Weights of a small image classifier.
Data: trained on retinal OCT scans (Kermany 2017), 24607 training examples, 149.8 epochs.
Rows from block 5 of a small image classifier, named by matrix and row number. Rows with one number within an expert belong to one neuron, the router's apart. Each number is 500 + 25 x the weight over its row's rms, rounded and kept within 0 to 999. All counts start at 0. Numbers have three digits each.
After each expert's rows are labels from the 100 images, of 14848, where the router gives the expert most weight on average: "top examples" is what is common among them; "colour at peak" is the nearest of a few named colours to the mean colour under the peak. Only what is clearly more common there than usual is listed. The data: retinal OCT scans (Kermany 2017).
# router: router (model.blocks.5.mlp.router.weight, 32x96), inputs 0-95
# gate: expert gate (model.blocks.5.mlp.gate, 32x96x96), inputs 0-95
# up: expert up (model.blocks.5.mlp.up, 32x96x96), inputs 0-95
# down: expert down (model.blocks.5.mlp.down, 32x96x96, transposed), outputs 0-95

# expert 5
router.5:498501483477465476513521495472457475496532456483474526535512513524482496515539494556510531530507479533486517499451509497466492533528468539504515491515462531497521491483521493499438526470492490523481497531508480481506524469508484537464489546519503479495504499519480459478435515523503515532
gate.3:504466507517506511515504517508532486505458492467470485503529497525475518488498531499517528499518525524453519512490464511481524482518499526547521480534476506519529549528499494491509483492488547521473512515535531477485526506530495575515458487506500439472475460499487523438490545501499477500
up.3:455498505494522514488519505526490488480522532520533508484478506489491467506513484489506450461501485502522478498485507501526499525532519474493477540441487477459488464481493509481477523521503487478537495490475463519535481437505536478539527515467467530557510543506513526533491472522491553484
down.3:468527515453458496517536467544501500487497473459497545472500477497492525507505483524481482501506488516513485479486491479554490542523503474497470522522523512506476473501483512464507478519510512505518519520559465471511507443496530456482475475505492565514509502466504499475497503533517541551
top examples: finding: normal
colour at peak: grey

# expert 7
router.7:471473494547505483451503438489478487545495533500486489547468450477498513545519526509490477473545509459478488493499475468480486509507537503490523506513525465526521463492506462507530477504464537484504509542540526513501541466476515494471482522497490499507501522469503488478498498480522480455
gate.3:481480487481436509492511492492517503481516469470540497525523496502500477521485456470492490507499535497553488495549560527541499480473491508469498468537495486493518478483477512522445475517508474506502458488441502511494487534492498478562487439530501488495483520504519477484472491484487519483
up.3:536509489474534477485497508510477506527524492452488499522434489492482497531556506498514553474524535486471495496517491461483508482495479501473478496475490551485506503482464458491534490497536512527517461554522507482499511520483556476485490476491509517501493555469510508473514493459488455486
down.3:463473498484519490472482539501488511509546502538487483499501482487497486473509496485459475482484513491515535486533501527424481500482504536465503498500498514495509465511472511506505460521487508442507488474525563512472496546509483495506499503561456477481472486500461522502457508493539488451
top examples: finding: normal
colour at peak: grey

# expert 20
router.20:529480487509498488489506486480522492515503464520515488481473547449489493472531482522530485465481495500524522477561494472514496491494480556502520482488475520491451500501510459497520501464496450514461524550469466505539507499531483516518553491477490542502460464528529461521504503515499510485
gate.5:485531483500479514535494490497525485469450501541455501491468460547508503500509486505511550510542540521539500498438501501576519507526502502453486500500487491477492500508478495513520477464516492505512479505516520491465548515509509534467502528501484495504515516476504511466529488526526498432
up.5:489508508498525503534490503490515473490533481526510488490476521466496469462548490496509520468507518524518471467492524469504524531477505529457469503543443468509470526490524441528479465470534488510476497522494529511518508487532523516504572508529487474491517484523498509469505463525553497496
down.5:488501529507499516537449504557509505491484510526527489503487500508527474484516505496478507497452496495549514514479527507442533478472500494527479470483441517495505512505500514458481534500483476498495512542474472481515532484553462510453487563531498500483467527512509488455517537491513493476
top examples: finding: choroidal neovascularization
colour at peak: grey

# expert 18
router.18:493514478513477496495523476529504516477483489548473495495466483502491506462504464525495501523532501459547498509500482461495527500475514522487513498519462476541508482463476470497466491532465485480534439530519542466513503498539516460470483504500563499494483488473496537479467486494524528552
gate.3:475512504484524527517531520483480487483512515525490466455489532488507489506515507500530473489548504454476523505500485480508532466511506518494494512520485560487438489457500499491512475417517511502453474506538505510442476511519494476476465529500488498488507487524489519490484517489566483483
up.3:483497520519518498507520506476482499461487513531484517466551514473459500520511483525486465510519515423504529492475476498502516500548511531504520502509438504507451472448493470504455465497506458486490520469544510492496483523541506493473479482529492505493508483539462537507503503511532466496
down.3:513473516526484562506483483458477513533506506542516519475537535527488490467504520513513484496489512518468501532476515483487539515494489531530519480479480498452566489488519492519498510453497511491490468479469499511511506548518478506538523493504468425453475470519530523526497498511472505486
top examples: finding: choroidal neovascularization
colour at peak: grey

# expert 8
router.8:486495508510514546532467562491534496469489457459523506507526477486517522512505469494506468499530524553508480477498469511511502506486529519462497499496455467534474512500479467491478478504549507514548520488507469518511490535525484477475515528513495494526472545468539511525462472524489499454
gate.3:506511523517458517483510525468481517463479425490491487487520520505516467516523496485511491516504495520501513500533502493482548501478504501500498501500450470529470500493471526486473516490516486491530517508486447523455502466529460502521467517519468458517503494489571574492452499509487520507
up.3:516516527497460553476485522486485525452478449487492495540513531495513486548491513459518494528498509529494499495499515500480529504461505533528475493490444468487449510492471506504471474465503478485523524497503471514485536504513485504516523519523480473518468499482566570532484497521488493504
down.3:491475508501496491466537494554530505560534527475482525442477470499476472527507483466503464520514504507487459459541493496485511473512493521472507524530540549487526488540501506493489496509507531508469456483473504476506488510479511465506498476497452506475515478508487510564496502507525545507
top examples: finding: drusen
colour at peak: grey

# expert 25
router.25:468455485491508522449494490484467492499527514492543441466454516471487495489506482461506476486516511528517506550505501473505487513525473502512528510469540509463517484536492508488509496475489531450522489535518473529493540491473474501462529514511500507503451472466444504533471484491472521507
gate.3:517470509495516515490504483472557479529498482485529512494465542514490483501486503545516493484452509532503513505515467492501500478515492472502519494483598496453551515516489490500500502498529541528468515481533504512488516493452475530490522512454483501485452490490493465523498519453484531486
up.3:502549483501481487496461510495489509476525529533467524469531506496512507456557472474468481497575505495484508536485522493462495514484496488496472515504443510549462492484525509481495537512475481483542504508489494487503491529523487463531439520518512496517524484512503528477516505537457487481
down.3:498494508508497508512489524466495525508499530536470471533497503514513500465488517486507511510468514521519496501504459548448509475484512498530511475484437486545525480476481491497467532467478486524540501551431462487493493540521475547469484538515481480481488513513517512483539469495500463476
top examples: finding: normal
colour at peak: grey

# expert 21
router.21:548471503498508463498521470504499498477505467470531510509539467493511531500441491512535547497530463514501541485505542520454465493502526547473508512488502492482521510500476525485524452492520487503477515504521527494462500460504529513491501498495459506509552515464493528545529474526500524458
gate.3:476477515473462516472508490468462544562541482542501504483488503494492493481512509549478498529489495512472501487575505535471491484488497523516505501459527491461482515495484481553514523517503445484485501502497528527511501467511510476529494489491505457538542515488513457460518511485514473517
up.3:492485465525526540484501503442515493481503464503475513507474505509539508493465527478479496519479471449485520498524444495488515510500503481513543504507524492490493487453469509453535467481550489474457508505500498509488467544451510505462526469466507474508517520519516514524524483465486520453
down.3:451491517479537524515459539512457511442474457510452484532474495518506497497463534490546536500487492481540512494465481528461476523496525505513509487533506506509521507531494515552489477490507506465547528500487468499520504516508508503522473473503454513500469467546512510493508525497481515461
top examples: finding: normal
colour at peak: grey

# expert 9
router.9:520530544485473528468509532500514485524529517496464497500538493480507529549488483483524495493474465511548461484487479495502519532497486499521485487548438531482509518442524538507527465548503525469474484513526525541510481512499500470490484426497489493475515506494512510506517502477506476487
gate.5:479461504491536499521491529487483442545479536506458472493508533458513528494512486486540514526504492490508465472541433498466525484494471487462484523518473524491471512474506505494493514513496517512464529490546524534519457541512502473467491475488529454508502499521523487494516489456513497511
up.5:514467493501506512513461477493510555484478511538528502502472440479489499496475530459469558522520477529488501479463524467516479502453524522523488499482512531484485533518537487493500498458506489501453517500493518540496525492495486474532512493491492537459494548526484509468512533519510509440
down.5:479496492496489471486537493512521463494521500494508449502492501472489573527491538501510506510530483476533493506524486518494508482479486474458475503545534529502484546508501461540515517486515525539475497433552496481491498516471499503533477507493533497487509535500487496536538476517473442481
top examples: finding: choroidal neovascularization
colour at peak: grey

# expert 17
router.17:457552504505490497523517502469484471516503524533520540515529517528526480507442506441455496491487489491516521492507542495499535501508545431492527478522502498465459523485482469497475487506472464541476486468468524461513503525502485489499526494508490488476538500539482486475499472474507479508
gate.3:467488494490536500450507502468482453492529498500565503496484545522504481514482503482470488479496494494434509487513534509460558483529519496537498495525506477503473512495520544538457494519476508492485471516497522501490497515466496517528522476548475479460543508527518508508500497448513477524
up.3:463512469506474527485517526504485507520532511515510527515515506493498534507490487526500525452518487509424489519442527488467560513501532513562492509558472483544498513445529506500455500536488501489505493492514494501474477494475499497513493511513485497494478479507466485506471536507477526450
down.3:466502508505493502473482478517506530496536503469487520493484494498503503506514465503491514518495526484538509510471502521525483532524491528505454554510507499523453491509487516436515527512481507497555516549512471471477507444512532467466472511493531557525454510463492483469485485504478540536
top examples: finding: drusen
colour at peak: grey

# expert 28
router.28:476514521507488486473524468483499503517531496481525517501487459522488527523482465459521473512467485510454498516497539469492493471495493509504514481532542510478508506472530533540473476526488503514471461517502521501475451499468488459553538433497507528455472470496501503536537459498498492494
gate.3:510539507490482500511527487524491516485481501465490500513461489524531503505469486471495484548467513440426544524534526484515524456473490499477483529481521494504499473506512531520472488488508486515478497484493497489478505451486484431557538465502510530489473462479501505513506483521507486535
up.3:479502503501512477504468514463520493505503515496513500507536511497503495511503512504521538442534486529574467489447464530505496536533508514505510480486463484496508530510516457477516518527459481483525506511524504492521502555488516556433460531515475461507514520514500509491476494464497511467
down.3:541494535537485518506502514480509515468500504500499497507498501495474500494535534520487502527538496543459496534467507453497541499511510494482496483529526463489508460500486465495448510492538498516481447458493527478486530552493508470537536460522475465465522451490459487511466521493477492502
top examples: finding: choroidal neovascularization
colour at peak: grey

# expert 26
router.26:543532529545469507528521510504481516492487544465450477504492480478494481468522463531520453530488505517494477530472488481540529493484517491512492504515532532528498548495518545543461478514518495476525480488468488470509504459468495545507478491518470512494461508504478543529519469509507480509
gate.5:487553507497459543501521492449497503503471515542531490528504504502487512555542507536528502505514505527487498469504495483503472471487534469482534478530485469523561508455519511497460493455479510504547509494505540473498469475507515501487534487520505540461500485517494466549481487489524512500
up.5:487526503502475501485493496523531491522459510450486570514588494527500537488522486517502502504464516524465507535471504522499507537480512460496523486494468495507494521464507488531515495454479495488509530510511461483522525517452543503458481526500520491502513490558492469533511496517500515500
down.5:483492465487501469453527501495482487510494519509499486522485518495522514511480473503540491452459490483538553505500478564492497479482511497473496514481496574503503492460472490487482505488474537488497504543472547453489485466534502527468513518521547535520508533476501499487522458524526503513
top examples: finding: normal
colour at peak: grey