python train.py --arch="convnext" --model="image classifier" --dataset="retinal OCT scans (Kermany 2017)" --train_examples=24607 --image_size=32 --crop_scale_min=0.5 --horizontal_flip=true --translate=0.12 --color_jitter=0.2 --targets=["finding"] --num_classes=4 --isotropic=false --norm="layernorm" --hidden_act="swiglu" --mlp_ratio=2.67 --layer_scale_init=0.1 --inner_norm=false --moe="top_k" --num_experts=32 --moe_every=2 --expert_mlp_ratio=1 --experts_per_token=1 --shared_expert=true --patch_size=[2, 2] --depths=[2, 4, 4] --widths=[48, 96, 192] --kernel_size=7 --mixing="cutmix" --loss="cross_entropy" --residual_init="none" --optimizer="nadamw" --learning_rate=0.0012 --beta1=0.95 --beta2=0.999 --eps=1e-06 --ema_decay=0.999 --max_steps=14400 --batch_size=256 --epochs=149.8 --lr_schedule="cosine" --final_lr_fraction=0.01 --warmup_steps=280 --weight_decay=0.1
Rows from block 4 of a small image classifier, named by matrix and row number. Rows with one number belong to one neuron. Each number is 500 + 40 x the weight over its row's rms, rounded and kept within 0 to 999. All counts start at 0. Numbers have three digits each.
After each neuron's rows are labels from the 100 images, of 14848, where the neuron reaches its largest size: "top examples" is what is common among them. Only what is clearly more common there than usual is listed. The data: retinal OCT scans (Kermany 2017).
# gate: MLP gate (model.blocks.4.mlp.gate.weight, 256x96), inputs 0-95
# fc1: MLP up (model.blocks.4.mlp.fc1.weight, 256x96), inputs 0-95
# fc2: MLP down (model.blocks.4.mlp.fc2.weight, 96x256, transposed), outputs 0-95

gate.88:484532464546486497508488517497488517560535438443389543540469533475507486488544441534554500457605485521545438498502520512462462509494469505473526521479433536539503505474604521519488552497467504547455442468564525532560552453430498531497559511484501522516528558516526456467526564476483399499
fc1.88:509509449525515535535476497532437468508549596523571507452466379483575557548452475440505522515459557541477389550523496513550489579474459475488517486498558451484534490538511543494452535472540471497492513549440485526491528497542452468508513470460485501527504483541482525488442493487562582506
fc2.88:476499493475571557501523519511501450467515402462455558504500431497495391482552450543533437513481574513450467537475504430511488511535458485524546536489518468532505486564497546468533520514472547478549464525569443455563475481454552441468495510480534494501478533462497448430498532478487588563
top examples: finding: diabetic macular edema

gate.130:514525530494501446498556495452525486531521515379536503501547446527445494518452560523538521457559513436502473490518533486494574539485479465552529481457458483473501480405457485497479503481539515559535528538556506467576445546586521428494516461522454453492586456534525563566472519480473518489
fc1.130:563547458526484539445550486507516417507479502456510585507492425571480514467489490498535485512458495497559478570585500467488505612425455508529460503460403457498484538448443530488540461494474515542555523466452501552487497467541527539499560549525543474452476473487503492467430524524496457501
fc2.130:499479503560542489498544546555512450459583450473452543485488502448565412476529542476505469481494487517441528442577582495556537440478538558500493524487525512505493477495498468486400469559551485547454523486541553456529470553456506510490539461448510498459468532481405545450434497529505477503
top examples: finding: choroidal neovascularization

gate.36:519496488491524529474453521444466543493509577467576497503527562534530489541462496502450541533441557496476523495462492501445465449479569502503515507576482510488495526480422441532411483516462554468510488515458570498500432502618503513568428516534436451447495469518498538561468532487508573499
fc1.36:467513519536500452554494610514484570439507501499542486551463540490474465445500510481563529529495548520450481469457498518460501579432503532527498489521513498466427483487459430554454541371494498456455458492579490435506516555550518537523488468488513490575535563512523501471450480457523473526
fc2.36:534447457446512505503485600517530567446584536503519444477551520564475568598460421463507527441532516477506479457482476510497540518506472481484453524522475523536456455437523552492438540555480503522495545516534427450516489417508482485493492506481510495556454505432507471460496440528546536444
top examples: finding: diabetic macular edema

gate.138:570529455500560504456494525530533490469507530586514545479509528490560558540509512523495496486519618500555543504448539450565501464490452458478496516458580511477470470463535496522467505516493487478426502484531468555435495416437450473527464479539510483496510477432483419517496522406536574476
fc1.138:504487455525493520464500534509521481402486533564473459478582514515490450495458461436492571445535506507392523477457538462482513536469481482482500559447448503495587490477475500482482523480511502515481449539510453512535424549552544475396535464497483483487583541505554568512500488467445440541
fc2.138:515509543570509542469478496511470488488517523513432554467508444429622500456502504473486492531495473581509510560422544448483502456583445487492472541507439501540425454524472490456451493519507466553552452493486477488487528494456565529509454447525455532483536492431449440515560514515458560521
top examples: finding: drusen

gate.128:528442535469584468535507454483483572499475537583495476453466524509449422546520518482523510457508533453499454515548448468472510507509500507489429454416535486421510532535475527483531446512549424562486559538524476442501525506548493494595549531549460544437513506433500484519522480512518475571
fc1.128:509419521464532510483577444514510398503433564481472495465600483459483456510526465460522588466487492527491500536468541513533565466509543530532478561519410443474458467518434472469442449517491524585502510510529544539511459467549503450498535490551520514451534531574488485517465503466507497489
fc2.128:492503456432495481464541415510466419501486517492586447507478509532486533491562549471480558490490480519533480496505432509509455551524500391490509549500560614501526516482447488509543566512511499517408447519490487480464447479441472536470523479589506445493527487522463555508437499527524465540
top examples: finding: diabetic macular edema

gate.136:436501538562547509451507542452491478444516550505438470555514562445483500484458552445501501555538413482529445528518505497563479478489473502449498479481551537570417488538442507566485481502465516557545432493511539462515496548433454450507485550532516537486576551521553473505536496508528587490
fc1.136:522462602515548460539515454482433496559511463518528543481511475486577572450606531512503492506570534505507467508502525538422511495503488433459459488471581452509535534488467540495472508527567440500492478462534516551538489435440487533566523466500574516483471543432528514466552473465528471482
fc2.136:497458471482521529523568468562543415518461551417477505423474545539481529504492494437484478507464498531420500479506480544511464526462602499451495533496503480570536471524533497508489547439489550530498393467472502438485490514536508473495485445447436514501436529516490524564471575487585514514
top examples: finding: normal

gate.119:437537487493493511521511539470518403521499538589561456429460534551489462579548512509554490534558493494500466504439522490477475473530527434478468465447541502545488555539458523489564525514516495462516523478499421480601505537462541533459585487482517516444461493502536484489481448527458463411
fc1.119:517489520464512470511546514506435478428519528532479528455530465390555579485483434523465507457494505474479514467532513501533490510504561494532547472504586495530483505505442454547546487459633526538474543534534513503439448438450438485454467466511513463472494487463545471541546508416445528499
fc2.119:462492509492452497515517524458508458468471466433508477497481451534538474505454538497443463523573498510492484490577471443532552460536460485479486471520581474490514459566523464569451468459549486484491435397533577501562574566445504485572553464495476467517477493492470512576428512498436480495
top examples: finding: normal

gate.190:485494460475433508583471487541535499538419470519457486472506500529437438535493490513463568544619517526475517469488483439577507464519498422406513536523490555501451562495530475501469488559528518486553507467545492527485478458394502497524468457529445489482480571463531536468476529533522483537
fc1.190:597507556561504488467522595497518558563473470471503526449455487507543455520501461482482592499539479450415598515448529529443479446580526505499452476468504555483482500522504489512525474453504508452476518534483521447480504476458450475497528551508475507501466502509578458536578521434506434470
fc2.190:482461459497469475482516513476509523407465485413517463472434513476455439522484472518528522461529474534511502457499540506583487506427492472484514483521557462448489464551472438531424464531572503526452468467551547451563516579442501499547556449457537510546526464458466528424450491432484462484
top examples: finding: normal

gate.49:492499483486502452442494516480494495527564489467517502499534552513485379474444472506418535466484453495514461503527489557471541449479449518534532509449533490499536621435454513528512556490439521511650503528469555507506521549492563511475495464500439514504553482506499510456532531579512509495
fc1.49:473506573525560430460431480491476571473473486525434426552526531481515503584496446562485494512505572513519445501468486577504426447498502568509512453502478553494430518508495504477480472597499489415471517452490490540476513467482488429466450497520472446528557470489505543500458560532507531539
fc2.49:516464544470555584548408563463434547398497540548506512566482500567577525453502478466462533511413525535551487481465520483438488492424496506514491470486450476539467505501515549458472521461457450434541542522446505497524547502557471540466494557501502481565519522499535469467482520450509473498
top examples: finding: choroidal neovascularization

gate.4:548499478491453434507564465441479424519510551425490534453539462540501484550529462458523475483434548447463488501536467487508438422479513498499544482462538421546576528516567467491538511465449445583552545493450485495452537470512545508564524476451547557473435493513487480513534502545526541491
fc1.4:503457582559580479587534538476431456561508535548506503510498511466480526546513435520433506488540469486565473498426480517505515500469536513467511475482428441529450481530503561443465525467520480513392566503458460498508571450471460522471502528534522472451498515507555512504421479502460561528
fc2.4:503489514526533471556514507435492565535446506496514455552507523557541525513484458576478545470443480469522572480534444552427498503459451505550468456454467483545501528428532501477538552507464476452558546563451431532523487427525461566431453538524490506536452507533531558428476503482449479479
top examples: finding: choroidal neovascularization

gate.26:471461530452520465470437522530498563457493467504461555535504579534520472536449512539498588566560530500462489557468535531433484546513453526488466534435448549395463566503544435457466468518419494493463519425518527460465486542533495478501474500478470547552541494496523506452486463547547493533
fc1.26:499510497487442507469519462507476493543471435426543438530409528481502482498464583513566509471445508489564417470531549543531565473490489546562502484493468470459433521458509522433463480500552457586524553512435525451547492482458474527502464469526470515495561481481568538500505551532476554438
fc2.26:517472511470532514524468522441420491457539502509558479505550603478541443410456502617455542492503475457467513517566574520477515529490529503520566475461486529505551491460534514560473508487482476503476545463453543536538517495531468481537536506393553484485485520539503452490460559449490425496
top examples: finding: normal

gate.215:535521436476555501526458444510497543473466436589554496393487541483532490554495530503514462423458493460475464505481451520545516539496463465484505446552489466509550523527459541584482462440543418535576448510452480497496527471498492567509604537500536531476557507514515490510474482516485533444
fc1.215:475494457454513503489469529511441556497510514431473567474478480516517489440460536557543561501521483525551497466496540499470521547418550486407480541446554566574487563484559466449418444554488500488493468537553467466549563575458541463509489488515455477535521488498480490483454485479541419492
fc2.215:539499554458489487510461535505454438552549476522413491457460476527491508468422413562530501502506545533437493458516515524508505467497484533537558547450499525507489535518513509435504553494435559483534414547475478507472445524504557490452384578463521529473433510514470511484526565510522520559
top examples: finding: choroidal neovascularization

gate.142:512469504481521455563481472477499480465497527479543457513486460484511489524593472473514468520544562487455401497545532454523424475498513444461478539485494526515488579512475557512569446491522541425563465531559535519471533540436479520575542508484475463466442580479504462490486458588564543525
fc1.142:493476468493524459501460486521449498515471514412484448533504617579541484524460517488494457601480552494509475469533481555505475479472500544483550497439571529483453509463489463491503479526502483526485538496539561491429526489440497511560532447502472512480546467515477475473586522579495468373
fc2.142:499448534489483529528482462621496510431522478469512559498424474480518530463514551513464504560537536539512395483448558499503481507551496468433502521539579525518396455562514506439460518475516469500450469510574494497533555512466534481518471441535497524497491521467440470462493517462578531534
top examples: finding: drusen

gate.104:530482492468477475474440534529483479506468535521513533522421554492504452477483459598473571531504511470460450539451571449462529498502487474495581506557598544531411556466495463554462519479476442450523481529552461490488455520480511518445502486586504522515544497504519515441578506525563538458
fc1.104:495558445496499436526509557506484509499517452452532515509451497471506476568422537483467527523525484533449498515446513480481448497477510558464470548581461591461483535484486489575464455410493617487464474542516505542503484488487511509490399501571464509586562516502536562479523523512529531503
fc2.104:524501570474549515481529516487517530409570476516475506494514460455575394438542533576531493490498524483547487467465530494482498526437471452500536468451492519504480483487515496505426483590487481511570545532485488422501563518531482470515563486517524564543570476518473413439538560477539484482
top examples: finding: drusen

gate.221:447491548488516455478463498525523490475487595432447431491512529518514480563526498498453513469555600485510425535497489557503503492434490471522533526390520542496520481568491390473475507544496506508542521452512555507488534467462513489512492524557504510468463574484466452561499484608507492526
fc1.221:473547554423521458553447532554439481533510479480517497493454539604444462549383511454541431508559478554492465506507484533461511524525488497497535508465503540472473545461492513518433470482551563494573517510529520515500540525397550490562540515540449477501508433480540505529535508549486479489
fc2.221:538487541538535503591480478520509512414524482557489498565502565510548548477527515471386497568500531490583440507479522509426444453504492544468485502497527471518501460570488453451419508542455467493500566499467484524585530521512520492565488491494486454502471558477480468523454531416458496471
top examples: finding: drusen

gate.25:458493520495474616477511417462458558544476450483457476486457511443453484448465527490474585469539497476490504541555515526457479449482469586527527523491481460444436491493507454547525551566501447540532541549535516532514499490544556476494559439443453492491532524433513535463522543434465521536
fc1.25:538541406514498444584439456496431510551532385499532543501481517533482506516490565554455479534515490492580500520560522510528529513484487513527496485490462576515432575463502495521512483523536478554422479488531545473457499478567478493538519459484533586532504527479528482508517460574507492418
fc2.25:500521440498479474459507533428583465558437473546451483487477479471406408527478449471521478468525438491467574528525473477578514470507450483503522539534514432469494556467524499579539535520574557474507515484504495508455461514453506429506531521491575493468536484498502491521472513546390497486
top examples: finding: drusen

gate.113:498516446488504537499556479500438469551537503520520493512443523484510532500544487520581509498556574549529456530433454521493453507484475432528491502463507493536568430538497482575540545477460519488498480517547559602542530465520527429510472561468488435490494536508468447521453532397470577539
fc1.113:477490511555565439422436499505585475530497433530538542515486499526432497580490459520460450569502542523522523520478497428445503505572510556496423482454503571507494527548455500501524470523454527468506564429480517487498546455482514499538529565508461490484393483444473507512482490579504506486
fc2.113:449530461480500471456555503432593515605442436493458448508533407471488455550504450490536503485510444509563552469529450493494539526475521494507531472498509494495549558427540466588529478542543556453467444471485534531446499506474455519472515486484546523449547460529497559519511480533512439477
top examples: finding: drusen

gate.230:497483550557446452519440604473538469525438541442418549459472486497478542521532522439459519475508497482462462538508547451548407540504494463469548533531560524526578542457460491522453498474478498484576538550553578538497471499462525471511514512485465439492452484425535491493514531549504505527
fc1.230:654523442537453507496552529397488431538446490447451538530500446484463494501518464459513527490487523493443565452482528517497452500472549476516487536536566470459516467491499493493526510446533509484518475503570510494522500481470556485563450444542519536545491461510536461509564540407503495453
fc2.230:492432455473482427489531548487554508482551532461550443457541427461441481581494498502521543441561497518474494443469599467525537521439514456433491522478513519457480520544574442516442445530521528513448507478539517475504505495514490475507549463389558544471490491517468531465512500557550487469
top examples: finding: choroidal neovascularization

gate.178:527477480475513437553487468500467487529493527417553445494468551512520530559465476472483440505543571463503425511554523505561483481460477428538500542424497507475487537536527472481509484530577446509552495495521561527499530515420481483596545535454507525428444528467516458440473499584483501438
fc1.178:473511507457520504569459483456507508462480485456490447443491562570479495593548500494549470503519526531485416536511458547506446483462482525422531459507564518501502540495486514460505506497543578448550443458611541451492527547458480525555479535469452451501529572518474434495548505559541523490
fc2.178:546457566524507541548443496601445516481502475471472579481424531494504540483552501482449438546520513496477399540528559494495487542530540521469521513552539512504476400573497471461505521479542475521446455516524531545518533559508531484528453452483495458488456537500494495521464531432545575559
top examples: finding: drusen

gate.242:437477576511498455475473463480449504445458575523513506531489526439437426539457510443479590509494449505473494540458454491481595475507519534477507538455527507481458572516430489455407452458554551489528545535557499466488520497496535540518499452529483531507501502481590572510482522544486449499
fc1.242:557548462417497554603468503518504545451495597521513484489541498524556466534491514404527507518547537540476473506520471538521500474498509500479397485553528470449476440530550522437485501519500557498507472456519452517455520500531468487448464493494490590497503505548617516463511526469482440532
fc2.242:510576461458452435485495526462534485558414558547455449550505447500520489554518498498537607492528499476570531501581420509477523449499441500509514457506487543521528528447501455580511503558526485489466526497518484510464478501486440521483534535521519454563556516555437510490503474514441459416
top examples: finding: diabetic macular edema

gate.191:441512521446509431453504477479531476500485488479559455461435532507557526525532485480510497454551558443481428510504458543513486434519542475491495478461494481510504471569516539425522459552477444428544506472541519570476558507435510550517545559514469462570464557469440457542480463597493452517
fc1.191:450513529460482463572440511478508533499483455420468445536499588505495534524455533549503451527530495532538465512558505495483479495446488524488556515482524479469425579520476532511471488506476495528560548541449502445493540452557514448561497485492446484526584437482475510469490497567568454386
fc2.191:549478563478480567531479449597483543480516504493539530546496564480512546476528489486455520506515519457476432503542575532488429573563563509479484492573499530519443444579573500427502463450554476499432560502507535531519548533499496445502446474503459461460457489529469491490475520430534486499
top examples: finding: drusen

gate.80:504526538549483600435495483470462482538507498435482482433462531477516487568405515551496492477532427556564546474547438481493478459468501552508530477555472576488508478440471473493538475530598458546508552522481474540506520474507567472500518481503478465426589479459533523502486551500473551504
fc1.80:535497450480458467585469468473473530477515440559465539515503602519495485466413508518512475590476484459436500480473501515439528478488488534447466505404564525457504548525554456566448500518516546529464439482520477477521514509523563465480508480424535500533558507523437532483493534508518561423
fc2.80:468431512515588476468509565471555521494524525499464507484553512543482416474525476530450521481492474479486549551408473557503536544478536626562523478510434428476585476503531490516501470482479476522547498479473514479476510474525509501527519540445503481431488425524529495496541546528408481436
top examples: finding: drusen

gate.141:446496464499492426469519503547553429510491459537450493446481578553487407548473542501482520527472478518526448474532520515461474530508480506507489530512513539473502564487502469606566499473535430567495520503545501565464532486463521514563498473467470492452582561447538455421545461569497513468
fc1.141:513505480509543493548486513525545458444480548424456445489556487520503533468548504435559481471465541533432513488495513495583511443515492425406517533481544538484461446535459565448470428512441588467513490461516523496483598547451465483530516499508472504497424508531479518485447580490510489504
fc2.141:505455482472465526558449575552489498499490499483494515500477449542483490438514524477420515538540566475606413532452490447493492502555478492509518537511509480426435534514480454425568541505473515490462473567553522493553559474455520510458464538538572505527462556463515514433452504451480482557
top examples: finding: diabetic macular edema

gate.188:558519523464547597477496503467535519502480521585538510407518481486475509523504460454565474486513515489515515533525560468523445553468463471445447511498531501502451536474465505538486518480524444468542394447520521430584473549453469566551494499498483494509438541509473389545503495495484562491
fc1.188:523413538491521498493508438508466518500481487553437480474494535492554541539551438492441515447573501525468478525460492571542480440497433568506535507466569489526572473482440503530397523500557448507455482456563515466442430482410471484493456586514529525495522475516469460511522510473496508500
fc2.188:511538490468463440528541506501445505480508525407452505542503491507491465558578471439492477524522479507534471442514489417533552491513455458420438508550560468455454458503499478511515485489565508546480484460554525460494491546468560405507534414545438518547587469428537477509480482470505481510
top examples: finding: choroidal neovascularization

gate.1:503477642532484544446442547500514420533516538392459472494514461542543554458393527514489545483498495464456444515508484468536405508525521491486500561546497512511491479495549467474481447496465477494513510554461554540554512452574509469454528525504455476504508563531480514470505540454496495487
fc1.1:561542555502504455536466541514575535548538518547503466518525492463461563519544476479482459422552489433478522518486498511589440521464453505497496477486582536524556515445477551485576528492551508453431461523496503498530532488461465433529494429453512496465466499583467503455577518536532443535
fc2.1:501541436542424418430578505459560504494466520458497471523499462499444471546472459541550513451513495516440580512519472460573526493519498419518492551501519445469492531507445504508480503517505595484505447479528469424469505485493537485446502559526509530462570492472434480477553488561474520577
top examples: finding: drusen

gate.179:500542469530452506481545493414553495495505498425539444498551507481451451469533502468520503507443500471515514459528512464509542501518552384511524511525511562514566527488488468520528548428517537511589453557426570475542472585489556528548487436485513525470544430507536530529516533483569498471
fc1.179:513578465498468419424467539547504390498487481457550553496486555517487473457503509442477417540473485451472516469514542549525531509478409553510540540498495425508571506440481491534508563443475499493547553521499513495488506458551536531519522510501528513458522529522491480454577435585496471517
fc2.179:494494425490472440435552482554527490469524493450523467494489483417476584580496534454517531469564490492480479493493522530556526547514555464458451534523551528501447512553458466521446453529537491561461485478550527423469466477490537479497520466465503579492547535446422504448528420524567518517
top examples: finding: choroidal neovascularization

gate.173:430497422453485513453468503575498515510508505508609497537436474483504509525483537442577499583500550459417451494497553601464485522460452491513471538474553466507552524472515540585501488494485490472498515562503481478561507490482569543488531481489458518485518454536548515442545440461514492552
fc1.173:534466502540496546517506508465505440524557513421469521489528557459520495467463443505453552427523468554523502512498520508545560493486507480529554485525437463571442436480483523448397568507465519556469505536575547480430480483502480466418501519448475519602456519542513486494432539493516503516
fc2.173:464635491474473497572477428503488490529420500493493459525436496528573508449518470450501506523470573446569473458512444520450517476491508454542498455486524492485534507525478555485591543481523523478510532519460484507509523539482499516481434524597541548545552496456582508438465465469469492514
top examples: finding: diabetic macular edema

gate.67:473497474435480485502409492548552455476497487445548484466504486576545542588564498515538449446488526521502413570521498555513524519461521465466495496499438516505475565501560513463481456545467531472569481461483592519523536533497505548476496505458461446459448584511583470511514516539546491479
fc1.67:461489522523531421553469496475489509525504513424500474519483566549476470549489496487519485491540508470482415542513516464538458450524539554476487570509444566417551529503518457516493475525424464532509615505484506515501501409446511434635521497499521477470475470469485481503523540552512530468
fc2.67:517521580547523566546426491511449580508448478498541581538434540455481505453520549499455446563536492515498445563503489492484534499526480555487507441502565417500469476548527514481481494434515452493477505517479525553584587548496492520521493473543440462500527499521472485541468578436494500486
top examples: finding: drusen

gate.87:540543524491529528456487475512521462531537468532540504432492521533548536514537444570478520431488470542518518437558496545576499537447501452547553451542440454473470467485550459421485498479572451450465533430544528512485494554468472400425529516521506538476432520500451483449493472534461492516
fc1.87:485486526452573524400448514464540503481501452496591488486425401550529483519492529582527496503480484510558542551569487515497447530502539504540495511478450515489480476459542468442511472540515440495571544530462614527509500510476447472436492480491506441514508452414474529525497546492495520500
fc2.87:522491398411507467545532496519533501515558535464544443469545437573498419547503429512494476502494557528517495491465449484556450522502490446531490513445500561526483499427477520492582542578484552472480533493480513468530411458521492515439515531522508549514468546493511573475471497545540515557
top examples: finding: normal